python train.py --image_size=64 --bottleneck="denoising" --loss="l1" --latent_channels=8 --decoder_norm="batchnorm" --residual_init="none" --eps=1e-10 --warmup_steps=130
Rows from block 1 of the decoder, named by matrix and row number. Rows with one number belong to one channel. Each number is 128 + 24 x the weight over its row's rms, rounded and kept within 0 to 255. All counts start at 0. Numbers have three digits each. After the name is the row's rms in percent of the matrix's.
# convs0: first 3x3 conv (decoder.mid.1.convs.0.weight, 192x192x3x3), inputs 144-151, a 3x3 kernel for each
# convs1: second 3x3 conv (decoder.mid.1.convs.1.weight, 192x192x3x3, transposed), outputs 144-151, a 3x3 kernel for each
convs0.26 079:093093091116116124150140143140143160142149153131144158145155149126147150103125130148161150125148147103123136143142133122119134127118130139136127151133145156135117145146126124129122138137137137145124127158110088088097
convs0.27 104:090114115091154154116125143138139136129137161145152144141104111146096105121127112148124147145141097132146117141142159119131153141140127116112146095119137091142172155116106162123117140134134125134150110114119130157106
convs0.28 100:119098107121113122141138123095116129098105115066074096094115121101123117110122134092109090098109110093104108139118144146121142149126143118140102155140129119111106107127108125135122122135131123087130095098117109110124
convs0.29 100:103131100134147121138121100106142131094111119122127121116118127123094134115118116124128160120112130139125130097113124094101126103117129071101127047122115059122147157106123132119102144105136116134156098094155117130113
convs0.30 099:129102076097094085102117142103102106118115136136121135091144131081130120098112117070108109082103130099099096130088122161114116147158135134141171153144144127069080104160182125145136127147145130047097182138103133131112
convs0.31 102:104091101130119135162149144131154159123127128120130136097107114091108103101116112108110091119107092089106088150128152142108150136093136127131120162140134147142112111111116130132126118157132156145129122120126140105151
convs0.32 113:151126124152129107128096060119123106130128101146153131104108114126122133116128133104099123121111128119116136114111137121124144120130136125135125129148139132161145126132134137138158136142141125119101119129115115148131
convs0.33 108:134099137103128117132101123064095151092093140067107145118121128105133109126123112061101122069111108132149125088124129092124125107137138124093139132090136142139118119088132094127116120139112125134036091158069172121113
convs0.34 103:087142093095135138119127118074153151059136145084091109148127136141141150142134125073113147050142168096129140132122125150149112145134120138137105121176066127147085170119100145152149157147093114140139106114169093124142
convs0.35 105:144129090149142104157107091110116085107116109113122098117125129114130129113141127102097110105105103098123148119137152100125157124128166131133136155138116151166125105108138110127141106143138121113118127115152141109124
convs0.36 104:122103141121100118103134128167175159145155174137158154119124120134140124102128126120127109125130137108113117108122144124108165124112150151103113123095123098112133116116150106159124121143141105127141127129118144079186
convs0.37 100:139126121089077088125109145097085116113105124094066123118128138099137099094117119103109107093122125110108105118138141142124142157152148140151187161128162118093090142150184118157152106146172104094102122078098153126129
convs0.38 078:118122158105128143132121120111110124138112109139142132106115111115131119107121112086107110103117103115115097114111121119109121116111116118123155118118179131138146133131123126122128133127138145144110182185106125164126
convs0.39 105:102130151174150149118130116163131079143122114124131116136123131117106100130114108195148107190069048146080031125144124144125143147102137112122121089136138105143142140109135149118113128128115120151152087072126114155131
convs0.40 099:106113109127108106111129144111121121106106118083070079108127121102130112104119121116130091095105100094097081141118131144125141143127132110147114150152139139106077090125111105131126115133116110085116114083066111125133
convs0.41 087:077107084115126101101129107136109115159128089167149093135132147122139117138119112159156137166141116183131080178113111201101090185115121093117102083123075086110074132161116119161114109153137154139163149151147141125142
convs0.42 092:077104118109126126117139140141176169123148170139133129092115116086139121110117134079132103081160131108109118134094147153106136141114158149117103155131101144121152141133106153149108157145152133141119136158145128134106
convs0.43 103:112119063149133084152123126122134113102109131081097076137126150126103126123129102100094125121093098108131111115121133083114118138116126126118140116133113145149118156126166137132134135154143112125149099106141145119111
convs0.44 107:135146170118151125112118094122135132127125131177166153116096100129089116142131134119108142121125129167147152110128145088124166096147153100119133091122136085122147158140094161121121167125131132134151122131122129172123
convs0.45 109:114126108149132119131117157142150162120144125084128164093125118121122145128141134105106107098110125105140136123119149151112125137125127090131144089116108154113119119110131151146127144129137143135134122107142150147090
convs0.46 103:164141078130141155121123105121103067119115107130128115106125129140106123139126113079087110123082084125141120190121169122103160142136182111155143162132113140150114103137136144107117136139117117126127147106139126139120
convs0.47 093:133108115158147139157159126101129132116091102092083077129119106131148109107116121182139116135147096120124133139129131108127165125137162161146112144136154119177093104156100135096142104146135149123102140139026134105191
convs0.48 097:106103074147150154124140153159157150149143140129137155131145137118140126102118122126133093107130112103124116132115163132130141141144135154128109184106092151113100118123148149127125159156132186159149133094109147125115
convs0.49 106:129102117145154111125126149148136119094137119073089120164120137149130117148131138138128137105135131134125151127125120138143152101126134137143115164134126192138071117131127162123156148160087117138154123138114108142140
convs0.50 102:143170140111091146100112076098123137107105129162146122098128146139109158152148126078085160129100121166164134099128110090124121113137112081115153083135116098101172153142126143149153142126168122113132153101182130168074
convs0.51 105:164150137101124117108126112132129167124098118129112127164138121144120112113114109158154139160159141134122110135143129141155134147148141137156136147142133126140112143137137111135141121123118126144129137152123149163115
convs0.52 092:134166151088135110115133142095124111155170184124124115121119127158145152132138121080101116160130111088099097124130091099134142098119130123074074107110103104115112095064088088101123118109123136107175129138154113114091
convs0.53 101:109122119125124125097108099134159151118130149065078080116117127094101109091092099120136107118126122099117098136136127137133111127121098137151135148157147148142150141122128139131122157150136067126137066139126055088111
convs0.54 095:101120151081120152095100103138150173116124128136158139091078113125144134123110102093099138087119122200192163114144157170171155134135124101098124149148135166135123123094131143159139125124112134117146114104117163175158
convs0.55 099:131116124148123116163129107092123148104110130080090117080105106082125114099119128090118104116113120085090114140123136146108149139104152107149113121153159103143154119124125106150145101146162134111123107069105121094106
convs0.56 100:096143096089141108067110095116137129097131148048091063118144156141100146157150116114135160141125126159209145118132154073111151113125116142111128134130116118141111179127145167092114160135125103136135117097165084123143
convs0.57 076:109117144111130147146130116115111125139120113132138133115123121119132129112118116094114115114123110116117099122123122120116119118113120122118147117119173141140138137131122123111123134126139134157112181193112111140118
convs0.58 102:100164152155158129098127127145129123137137185168163150132114100136106116147129103132129124140118109179158105134145134101159158147159146101119138065127154133141128143118133121105135157118124129130136125129116134133113
convs0.59 099:121109133137127139133064116135130139163138145197128138090109106142119120119135136134142146172134135115117166125140087140129110113148130101133136108113136118174195101133138129145152114166140141170135126125103128114179
convs0.60 102:114129121106151142114153149141121122142132142110098127166133158171124099179125101164139146119118078141134092127144169102099180098107191107089117132085095120089084124129140137105063155077103148140127129124113142149134
convs0.61 100:109145165122166186145156140097130165087122178088108133138143147149122137148127113124130144118113131153117071147127146126135141141134144102122162065102150048100144148136115149113141126111125108121189110069156102113104
convs0.62 085:111108112111124127118116118138137117135131122129115117132138133124139133125134138114120114112118114120113118152126117170131119153127120140116128138115137130118145111132115121148126125145125143135113154148121156147143
convs0.63 108:140127124115143104139136105166105109155097103123085051129101116142121122128115129143086054138127058133102073151121131116135131118132139150135146161108149123105161139116131157113150146131164146107110178102125096104132
convs0.64 099:139124118080155161146148101112132124067104117099134102160108117151131098112158092169141136167181136118189134123151157110136139133107126163129109150129134128156152154110125136125123109127110118126147105107158074166118
convs0.65 098:050134128099134153102133142146090103130101109129134116135090130136125113098129124063049064105123077077143091120107139106119140129126146152112126145117141153140140156116118153096126146136125134129197137120148120096167
convs0.66 098:131127129093100108096106120133146140051067054115123127119121103121142153147130149130143123145136107085072092146139149156148141076112139133113096133131128089087132141118088103134115088065098143150124121137131126129107
convs0.67 104:112140147109146157106124133158161162143131164168119140156138114167125096157124090160157148151158104154135092094100129096083149109100146104080092098104078105098102127103082138101093124089100126141148144133109108164102
convs1.26 073:128117107163172142146162147108129114101121120090099116153166144122111138130100128131133137093105133085115124164155105139142132144106112121148133098090111090096093099108115097075095069070071131114114089123081150154122
convs1.27 074:162130119097110111107112128116093100147110123131106106145156119156124113132122146135110104185123125156129120115120146079107170090121135080109115090154134091158123112156125158169148135155109174156138121104103127101135
convs1.28 075:120140145162156161136157153172158137151132105152133127135122135102111113125105114129137128120110097122113109082104099121093095101121120120114127093075091123085120091073087104092090143119123116096113103126147100137116
convs1.29 097:148111139107102122095113160107112125119115149131135144144163127139133132109116142156117078172116118146134093122110146096110171117107152046115110099149160089151134092131106135165157145155141176149163141127111156126130
convs1.30 102:087135118134123147118173117142091049139105072136135110161139181098151150138119158145152095131139116131149146102109113156107104093136140159139144130115120137104148096055137102106106111074131083077115139136147097155111
convs1.31 101:108132118122143135118107137176162136144134108112094088124115145120121121138117102153160143138143104110095086072102102118116113100139172108075123104087098116119138125104116133125132137130134124156146124138147133125100
convs1.32 065:167129108142114109127132116127125114113117121145147159117127126102101104116113144157136108166116109166146134116113124067069105063067090095125111088130126093121131104114100112117108124104101129115131140148135109120114
convs1.33 133:117106129101161095153110118111156163109150145130150156106131146111122148120128139122121174138135154133157166111139123131108159134158119113192173073144127054136136147168152149171154103167167156127106203121099157152128
convs1.34 112:163115146172106166147147134176159190175151176136117149173113128160129123158105140166121140180127144152123105157109118156107106199110143174116118185101118161104121146117100148128131178132147133169149099153172102165176
convs1.35 069:165145097137118108179111135124115101134112122174161166110116111096106101104103114155147132159141116136166144125098083102079102121070105098080104117115130090096135107092096128116103130111101109140104100124103110106078
convs1.36 128:143123062147139092136100116107129135076116106088078063151108136124119124152126085105114173090143159140114114166168126156155120140165173146108141112128125156142100150121135108140137105151143137129101157118122135127196
convs1.37 098:089092120144153120132136143156132119141150140126144137128146164104112155139106116140141153126130134131139145102149129151148141135140141161143180130060115118098139130089125134086107099074114108070079097120103137150132
convs1.38 049:141136121149154119105102104095124114123127122110111113171181177170152178165171167112137152131166166149151138170149131133116128131119090108129123109114124096142132118125126141127140105135120098116102088129096147131123
convs1.39 125:116142108106135099163125132151139178113165146143108100146131129132166156120186148155133175111160143162145125146158104128156142120132121155107169118140170149128129136118124112153140097152135151153110145129103163094155
convs1.40 073:081128145154150156130167138183141123147128116158122109148118138089110133138115110131127099117116101132109110092106111101123091110137140158106113090051102145077134115072119111098102134116136096105140122161135094160141
convs1.41 085:094117144110118146124139151151118114134131120134107125148110136120133127173116128124115101116132084118103113102123092078105080115134086159133153111145129187122144106110122111124099162103134095148116139128124069137100
convs1.42 087:123105134134123130095163108127140174107139152078064086123122162090133134139102162108110158106130116115085107143153082152110112163150109153138152114129114138103132132104093128136099124123133149151115100087134134130141
convs1.43 092:153149126115119123161106166126108129116128157116128138161143146135135136116119118147101122149128110132146087107073138080093168143101186107086108093159147089133131079098099114158124111136137132175159159124117142121124
convs1.44 069:141122139116106118116144122095106107124114137170157142140149117139126111130123148155117075177116119168127102098123179065102155085107153061138105087156147081132136110156103129146113144143116157114152117116124092110140
convs1.45 145:134082134120150126124089123137119127129111138144154167141172136161109121113142100136158155147142147097141147140127117123119168175138072123148115152117128091106162136149089134115147145200115115126145106123119151171132
convs1.46 082:163132090130108132179120128125104082157122108180154154132130129131104097125110129128121117176135109135154159108152113101092111138110080107126094133137091096083107121128124132129120105100081115115098109116136122145086
convs1.47 098:140119105148139131144127137139204163141091125138113137168149136140129132125143079097160096131117115134142071125125165136131092129077194120158151142111109112139163132128148142112104146113181092142146157143120126135099
convs1.48 103:085079099074096094102106085134143126090114119077077079124121137127135130137120117092129112121142126115102126112099113125079118140144134110088110145099090184121132134138124124117115138139140121151163122144179129171168
convs1.49 145:109128155158104160097127171120128130154128143123156177133132123122136132129111101135142097152150098089143139146102169129118144161065108112106086126121110147138177111085075075121113092088115074134122142107125130130093
convs1.50 104:159125163108105139110130137113096128116110168140149153124137088149119111115117134138065085156105107135116131151138161084114209145139131079113105127152176077142105101128112125151171125155116168143138114136117157116163
convs1.51 111:112104132105123147086134124140133111138135121120140153116124131126126119152115118116152133148137121139139143125105118105109127086135081086130162119106121112123137123119137138112117169117111155133106161166155145165170
convs1.52 104:164152146135117138123088113084093120123125146140134129121096100095103098137151136149109141114139166115133146166136108128128139164141137088093115145171176149153146130121114170164173192180190160154136139137127133135157
convs1.53 059:143136151147123142157126141174170167123116128089068103076075086098107098113109089106114110122106100102094111116115098142138103128124080135091114129087098138083092131100085135130102120115086090116133076101137101123148
convs1.54 078:125144147138122112093092117094090104106115082132137120137137143106122116110113102130126131148158136139152172129145142129095129148155146139129131161149109102080092143159149146155165151164161126122121106096142134160159
convs1.55 081:148143134175151141126145143165155129141140105123112126108119156113122139156108146110126142130119099127099087079111106098098111088124115091100157082074135112101141100092117114097107175130139151137105114156123106119083
convs1.56 108:203119146144118152176139155130149120102121148086116152117157089156126101111122078128125101111090085123101099152132148116117173129126085124130120128162125107116079107143103152147118108136077122137156122108135172127162
convs1.57 048:136125113157161125118118108099131107121130128101110111167189167167140177160175167117135151131164157143154132177146112134112129134122088116139117106110119096140128112127121130107135100136115103119114087134082149143131
convs1.58 068:133125120112093108147124126127088081142119139172132139109129103124104091135140120132095095157146131154140137146108151071094144113119150110098103069150165107121129133147134134162132115130107119147147153120098105128145
convs1.59 106:117174130132146131154159115129124139125122116145130099152085168095107148141100152120132158117093185133099143142148116153157067148110139155114127159132125119097107122049154116120092169118180141192115158118156116127089
convs1.60 091:126076125115088137133101137120119122136121155152137124148125113114095111104111094153122096140117126118160125105128150118118133159134144121139113116111128116126136130145109127142124092110093108092127116093087124118133
convs1.61 119:104123124092114109118115135151163115154141089143133095133124099144112090124115087166169125151144089137125112123129120098116113118128104134150138123156107141143106154144157157152139147148095157132146150135147175135155
convs1.62 061:162134137155124137153138148146120134125104133113110137124118112143132106143113098165131121156122120152130137126114099124120104135119094112135147119154147131129121138147141131131120138120122161169148152134143126127140
convs1.63 120:138134136165114156154127126188130137196127124162118110148170122165140110155164108206151139174151145163119146154126129149095114106150105158145133160134111160160108100135130147107108153143080109111138108133148149129166
convs1.64 116:166099095138105149116106143171146141152132119112111117130132105156125109150134108124128130136132099116119088157111064136129151137172116117114151147124127129163095110146138139134158116150092160191114110158114175078164
convs1.65 118:130139146110116169147128159137137131153146129164144110150136122168147119149154139164149178156154134160165123141131159122132175128135149150117101151151097165166101154143105154150138150185134146156169114136190093124172
convs1.66 103:130152146145112115126122128125129119165167133141153152108118126109132128149132129126155171144161144165167157116146142127138131108092118114131142129135133167162168180181181154173148129115149169144148161146152112131124
convs1.67 122:103083176072111137099088148097128144126139173111112109108134099143101152137142153109114117117122178102131164136155133095149142159160141104143126113120163102141143116154101135151134098143108126089098114094084135100132