config.toml
model = "image denoising autoencoder"
bottleneck = "denoising"
downsampling_factor = 8
encoder_activation = "relu"
loss = "l1"
decoder_norm = "batchnorm"
decoder_attention = false
residual_init = "none"
decay_fraction = 0.4
final_lr_fraction = 0
warmup_steps = 130
Rows from block 0 of the decoder, named by matrix and row number. Rows with one number belong to one channel. Each number is 128 + 32 x the weight over its row's rms, rounded and kept within 0 to 255. All counts start at 0. Numbers have three digits each. After the name is the row's rms in percent of the matrix's.
# convs0: first 3x3 conv (decoder.mid.0.convs.0.weight, 192x192x3x3), inputs 26-38, a 3x3 kernel for each
# convs1: second 3x3 conv (decoder.mid.0.convs.1.weight, 192x192x3x3, transposed), outputs 26-38, a 3x3 kernel for each
convs0.8 109:128121120119105094106088063120129113136135106123125110127112115131112122151134137113125125118129129133135137104122155102131158133139142159148098164143100149124099099105099148161159124133132132137144150131130135135127131136102134133060116119026106106118094111126109116122135121125119107114141124127100142143101153145106149144081044057070047048067041049
convs1.8 075:126125104148141115136132097133098123128093126143117140137160188111147164101121120108177093120191121121191094135138149122111145106112152109075101087048073097050088137118138077076118140111144131150115150156118123151105193169160143103103121078092091115136091116137143166183133088145138115140170134166074039093051027054086040096175176189129136139094095102
convs0.9 108:119112105147148136187223180117097107130075125176115148112134133131149152107132148105132143163141149171131135095100084110054088117102144116117110158114107137158140118117093119109108105089103157124130142058069193159093139099092147146122155235187122131109117076072145207151128129134126135141128158150129153149152137144175128142125107105129118103153166136
convs1.9 144:168165169116161145164149155117116155180164173198163163090102093143100122121142155120120095092041173167136099090103080133124128177142173102117130124115130109091092156116132104146134131118118178141217164117158130108119103152118059125104147153154161145183130108121137104077159212173129153158123149148113152120094113123100075100153183158151157135097081125
convs0.10 115:131136122124150124158185159110132127117080061090076123126119132155126111123091064134156159147147162110067109150182173133157166142111139148141160078090149111090120069136091102109108121115116140086146138136141167081076114118151111130116124145122095167152120141147121106101148155154141139133116116097104161165124138163116084120095136108149143145151140164
convs1.10 134:175168152150128141135152111110115118157114154118128119119152168151139182114127109143134133106129159083096187043081057119135117166177184090096108121138123146172114139094103150098108148161123136120144113092133121138136076110081089074075132118121177151177160101113131094061147163139120126111124187128103126124125142135146169129121142109135112146152182158
convs0.11 108:122137137096115102061096062110089119132095115120099122127110107134116115161142141108116111125129121132129130088098141098105147138128149147153110143132092134125100079090082149150143103106098130141135119142117103127112114144135103132076081120018097090105108107121124119129133118122128105110147128135091137126114150136107144134107104095084087077083081091
convs1.11 080:118111151157126138161116108137092086169139127162148147189154203154142163159143113097123106129178171103177107156135153149148132103144125130115133099078096069029068188172142099089111161120163135160145169163140097122065220197230144122160094070093128132149125129150183180194114113120118121126158151190083071083044044050060045074167159169153139138086056069
convs0.12 085:157177168192198183144134141140113100138133139141124122130155146116130122096115115161111119128107122096120128117125110118124100121124107123138144147165160133140133141136144097094114121115119090087103120126123114119122145167166183194173152135121121136127137138131125118110127154129129136124110117119180103102146105112116113118086088102142147146140131127
convs1.12 081:116107113142177204120177180150140143130103110140130134160144137174135135175166148120118148143157163188175166131164163152188141117114087145126125158157126134149127122154132205153102127080092106075121135159156165172172102110146129166147120147106127121101101116152108106142074075071127144151116120123122137135157170164099125121148174176148188166137149140
convs0.13 080:114120104108113097112116090137115100158131101128105104137203230145212224156165175214177134219186155165170148111148154136162148147144125137126088142134101127130116132141109165176157140149141110134133137147139137143118106132114119135111110123094119172142141195156124161121162172172167204183173193175149166151158178154116163148111128116120141129128133120
convs1.13 048:081133159121143146161149135133111140140134134123110114145092094142064086155097103161115130134125145101155141116107104150129101115115075101170149185255200171157135146118122097140138143116144078095087118116108106112114117134129124139116131144127113116134109109123165169154094095118113116124171138142124165152142243178160197169163135152117111109085069076
convs0.14 106:139115063150122056158129091117142124131149134120146141117110124108109127127127138107110107098110106103105107081079135074065134082072124146140127137169130132159136101096080135143143133138150139134133129132099125136108138141063144150091142145114097099117085095121080094121130131147114117135117122131067100082067103091072095077089104115097110108091108107
convs1.14 079:130107089137130109169125104176156188148130161132122143134156130153165135123128111116156104119174141158179121156152145110136131120142139108049069078048063122081109143146163125125163155143170138147113153162120156182134206147148217165161222169150103148125083158129128194158172120146129093136133113151110078111097078102121092131118128145138147151102121116
convs0.15 117:133166136117148131123114126149062138125060104112136050141137128126134143116134147154101116132143125107160131135074176120081161059140120000161133044121130159098094110114136136103121123152121089186089000182136082098137118156131116135115149095078116107140120109125070113104131131129130135139125137144120102131120130136080161138120146136145148142143113127
convs1.15 143:127110110155169147137146018151120163142106141169138159160159144071126146068115172120091102084106086085130101104129166106154148097105098119105135130122102115097129104156111127088121144110133132100138197125194212124188118107132125116131176170138172094060136099147102135143085106133162130172091139111149120156157135123140146136116094150091118120121062124
convs0.16 088:172168170172188159097063114129129148114130152139130120118123130115120128104130134130120134154109118147140131156149104132133126154162127134138153155159154110119143137148112114107122119120119134110125144129120138093107155150130173204194081056120144139119169152148130159146105116122131143139114131125134114122187112135166133119129130126118118113104105100
convs1.16 130:103044124143160134122177174157164153118117126137121136153200181189179155119110118182190141143153119127138146119141152142152134110113121112165154134131118121130131088132129135096100137146152110095131127138125131117121070047094175172140106123116131122118120105111139141144145139131107092115108110110106152133141131140128133138127108128185234213150129125
convs0.17 095:131126134128126123179177171144141109134118096109099096122130143150138138159130131134167134141171160125134138080161122107134090116074092114126126101094132130119146114167112099122101048037052102090115131108104150154133136109142122115123169160169113174139111146118103092095118109113144140139145132126122180127116159147080114130085094095100106118166180179
convs1.17 084:119161157105155166126132150056052074100124123187170170149136129148150137146122100162147128101100159140127158094076066132135116186150138087083126124175154149159101130069089132157164118142137154133136170132125146114142156167140104132114142131159130113134130106103156139117160180142114118154112154129124116132113155148091134114113110105122106081067069070
convs0.18 105:127129135119126130124126136103118150093112155118121124124092000116095027093094050085103110083108113087112112178157104165155114155170127096145146108134150131128137125127136128124123129131124146157121115144145109124147125131127117127126125133126157134125155124108149133110095065057096061023088058032147123119152125112146128122126130138126125136138128140
convs1.18 058:070072113093104095068098108132152115122155143123135130169144132160109119191123133122110115114085084106095147082080090105126103112106122143130128146157121096122114098111062117130065096141085149141154154096137158119162108092120165135121173171145155136121163163168122123123134159103139186133122154093141140137150161123154191134101088114133133140143114145
convs0.19 103:156143120169131119149130131071136082097178044104131038150154150133151141144154114119127131106133123105123124106076140029131154080154103160153050244086063174040120151050100112148160129130131099148098206102077193101170154115075182105103146095111133065127079123185098143148125154129141162142137165122120108135057125141099122131138099125147095137141105128
convs1.19 113:157145155148107193125105184162146152156092145154090149116116111096144111100156134131153173113132121144104115123132127102062113088076105152140118173135086122106105054099145056125131080069136161136132141109159129103152174115145165139174176132163146140110128143114073114116141148131120137124143114132126147127157153111113096088087137143074117155089108055
convs0.20 102:129125141120126139128132148118120126100103139111122134114088046101079037081071046091097107058101099067102102156172128161162102142155134112103132095111154128130132142153139119112110115113110146111113129111133123123141138129122132137130143146130151168162145136105128116104092085084076072060065054052151115111147108112134113109120111133122122140141134152
convs1.20 065:146140162137136125120153142109141118132149141135165150148094100157117119179127133135126132126125126117098164059088090091099085103097128191189181178141129115105133105108080139120090089129129183150169143118130160142164127121154173142125115092119126135164141156158131124124146159129154173129125125094163188172195185149172172166094099105141141125172161151
convs0.21 081:111116109112117106113115088126093096154111088127096098143199221143234243150184187200162123219176141181169140128146145147158142152147119129110091128129095117118106130123094170172152140158139099137138125155140134146115111132106117142111121128090126148117155184141148173129158177173171211188174205181155157133165173141136164142115131122117137127115124119
convs1.21 047:093117148148141155160151146151134145139120140143110128127078093137064071160105103157115114135139130116162144128099088148119090099107072094169158159227194158145121120148137094131151150115115085105095117130122119107108117131118116144122110128115106114134098115143171180161095099125123107142178150158118171168123222199138179160143140140104097118067066081
convs0.22 117:125128119147137158130149121106132139129163051127130122126144147114133145109109124137145137115138121105143139142086125074177092143110104101178111198037154080164130160066174098143099126098131036179086152009162135135063134134115150117139133154130139084126093160103123128127117128127134144146126135139161130149101142111146141149127133122107148120135135129
convs1.22 133:104116135108132136128083118097048079114100097084043080131123125106109151074147138121145143124032160123164063075078079113121122137184152134144132150149116128099126136061104020158113107041119100120136126072131121117109121124115108111095160152153138100108137126105123128109168177149102162147160075179130138136153153127120115124137125140141147152140063125
convs0.23 109:126135147096107108062078076116086107140097095130109117133114114138114118165144142116114115120125131130132133097113137102119144134131147145144103149118095149123098088093079145149146099107098127135137123124131117115117115134137107124073079105016105098099112116118126124132136121119130107109150122127097137127111149143108147143106100094089092083091089093
convs1.23 081:116137149145135134136122108137091096176134125168144154172163189150160169145135098099143117131196165118181108149138157151142132101122115120117126090079096072048089195158142091081112172129156139165150165173133105133082226211234142143159084083107126122143111124150176174194120095130118110120165152190073052078029034056062045078164160167147124124060062072
convs0.24 098:132126130116124128118115124119138156106149166129154149094065023095064029079074054022090113028097108071103113162160126150150114145171133112149147136154157154144145126129134119118123122124123150151132143142137135127146139130117132126116134124121153148141143118125142129127076072065076061053075051056125110114134113115143116121144138138132125127141125135
convs1.24 066:131089151121104147101104159128140117121133126125132119181141120181119123207153166127111126086084113127112153112106128113125127109107144139139141143170138108111113098104073136153081074098073187169178148129130179152175118088131159155166162156157142120112136149147112112116118144117134171128106101058139130132152172137149163135118111135126131146151136146
convs0.25 103:120134107129148124158190147126095104149075111127111166122121134152131145144122130111132123143137142145107140108155114172157158158077159092093108069137171105191163083134097095104091104100118124091139137109144151210144138133099117157126139188144091131117123142118126137155131133144137132134129126129076151143124137149152102140123116135114129127135157133
convs1.25 114:161194159092135128140166100117124139155122142183172164129102090137126166107112127116076147125106142094050162119118098137131124117114128119109117140128127093097088137128138092120127153171161168151172174098165097079094097130076139166098121102127128135172146131094182139109095178130089137123151183163142141114125139132087107105124166145113088109040061091
convs0.26 078:102111101114110101111110087142127110174153097156143104153181182144193198150151161192190145225210175164183161092112142096137153112133131156141102162159107153149113099097095172187178157173170106133140136150130137137113108111113120128143109117125100109101107175168095170161174177167178195174170180163103175157113184169103180169121133122120146130119130118
convs1.26 048:093130162124140139135155149147125140122124124121105110147109130143094113149125113123098141119124152116133111130133134138143092120142092125177138174211151134113108110126151094139134145093131098103096116118105108117106134135117147138104127132116088106120091108111147157142103111118108106110182104117149186148162225141130154137178142140142119109099109109
convs0.27 086:207253165255255166205233149104129137107146168113148154142136135136132131104109121172127112172123127148121114122124085120118090109122103107131136110156148126144126185178134136134137126129125136103109155148103131151128201248140218255148205245123125134105139141109128124097123128121142142126120127126182118117193113124163122124096124138114153152122154156
convs1.27 073:146131115125183168111147149143161162138117114147145135148152120145165102142130115156134155128155150106102155145203201155187179154126119107143144105152161109136133146166152211157115136156165150117147096133134113101116105152139145255195108192139104117144084117172092136164087109092127120110130133135093144131113149148087139123130174161135201193087076059
convs0.28 114:110135126127159151130188151130149001137139000120113056109128156119132156105119119123145115124140130124128135067140114028155104102098105170097128163023160117084144096107137100145115115077107125118121181060137130092113135107136132110151122136160072140141036155136115100123132145147138152146133154139081140118080144117111126118158089157134083141143108160
convs1.28 123:115107146097108132110072107134109125191169215150142155145150158192115117162132113150174165134117182138148144066116131111137131163147157106109131126139115102133088129110137031163105076099110199149128162108115113124090093097130094075103137122160144095109145139113133143077150128099070147096145104130114126152113147113109125099133131120149099115074141103
convs0.29 102:144128084136120055138116029123140113142158128117143131112105126115107133140129152108118113111125124114126123087100129080098132114113138140132116147162125126143111107103086136158152112133135119135141146132123137144113138148091143148063136141051095105117074103124095106133127121141113108130130122140081128099087142117087135108054076096048080092063076086
convs1.29 074:136104090168139107157133102156132153137129164136123142116135155106141148087109120104152089140197148140191136142150136107134150088123122132071071094060054126075083140124163112092133156111147144154096154180126133174111216162152183120113158108109109140130110146125152182156129096152128100141163133184119080098087072077115088105162169171118133134081101097
convs0.30 084:111089099116112110132144140130143115163145098062101081156164167068063074177150136164190160118163142110080088103123142114164133091084109139130110115128123090100104075073074208255208088069094133159146112143127094114102117098098141124140109133136091111099144195166076061075153146141114103106123106094111168160103198162092036055105110100118134120121137128
convs1.30 102:174185120160172178130115122156131147101080098116128130158144149122134159137126109137168208110121149123113134170187142121114117155143127123148098133152140130143127155113179113160145132131140119096087134102126119135112119119092145176157113099089192173171154168173114103126152134146150181157109106142178146128142184145141157136140126112130097109116128125
convs0.31 114:136121151101076099106060104122112102140123092132129107132108113137111114156137140119118116126119120124128128092128157100130164119144155160134096150096063171117097080094072138144132115123114147138158134106135146082134127132131116102020115104026108110111119124132114126136139120123136103108145121124092132129116141139099139139120107107091089089090083091
convs1.31 091:104160117154195126132155102136092116157113123170139157151204157120167129104135087089170088120212142126201115132163161133124124119115130100115117091072100090064082161110135106087104167133152136182147167193164120128111194224183167189156094102102100107143097103157159154195127070130148100129171139166076066083035038053067048072161176174155143162044068073
convs0.32 089:107095093152147158125133145144147133162154131101122091142146155067077091167167174152175142069123087118134123140138132141173108110097095158150162147136132126122118117087118189214187062047072172195176125144150122133134117118114159145174140146171113102088139187137097096089137130126111117118141137140127156140076177110095088092150150150086098094126141127
convs1.32 102:051071060123121126094101122146123143112099102093102118190214187098119158129136121146178188110093124149144136114125114130135150156151144116123084121139119109127102084068136096176178101075105171159151126073111135142111124137107124112127154165154138112084154156155116139140143131126119173141119095128127114103115164132114134119109102109132094100086119137
convs0.33 100:165129098171125086167133106096131124109139123097114124133125124127131118098118099127104152135112158122110141039106086023111092059105099140127120174106143143098126127112121147162162146150130098071108134100118123115143122115119150124107126112122123114114148125119136122103115130102130133103114126104112100154110114168132111152198106100192101092184115091
convs1.33 116:148118150131112147116116130170152140161132152168129115181090129200089153171090154165203144135175167141165124150122130149103146198141175110139170118128142096118102114126131085164117100120123177126170140126140100110092130128122115155173138145169117103110121133114080087115110153145103148116107134128080096122068095109073076104080106103126112115170146069
convs0.34 087:175173169158194148110076117117139144111128153113107118127120126100103120126136135129109132153103124163147140168155115117110124123143102139133152139165158069063130125164122136114131091103090166130130149151119117073088163168137147213152065040100146146139146141144121140130115128129121131123122125124129111130205111150129127129141157150110113107116123106
convs1.34 113:166072161134158127113177162135117133115112120153136155099133175163171141136115134149193208138131101127133143138136144146167138132125141066093068143143126130132121095153131142093115114136134150063132134133098128105118096069131158166121113137114123098084121091102137126122116121131099089125075093083118147113156130150141148142191156193184242210131115121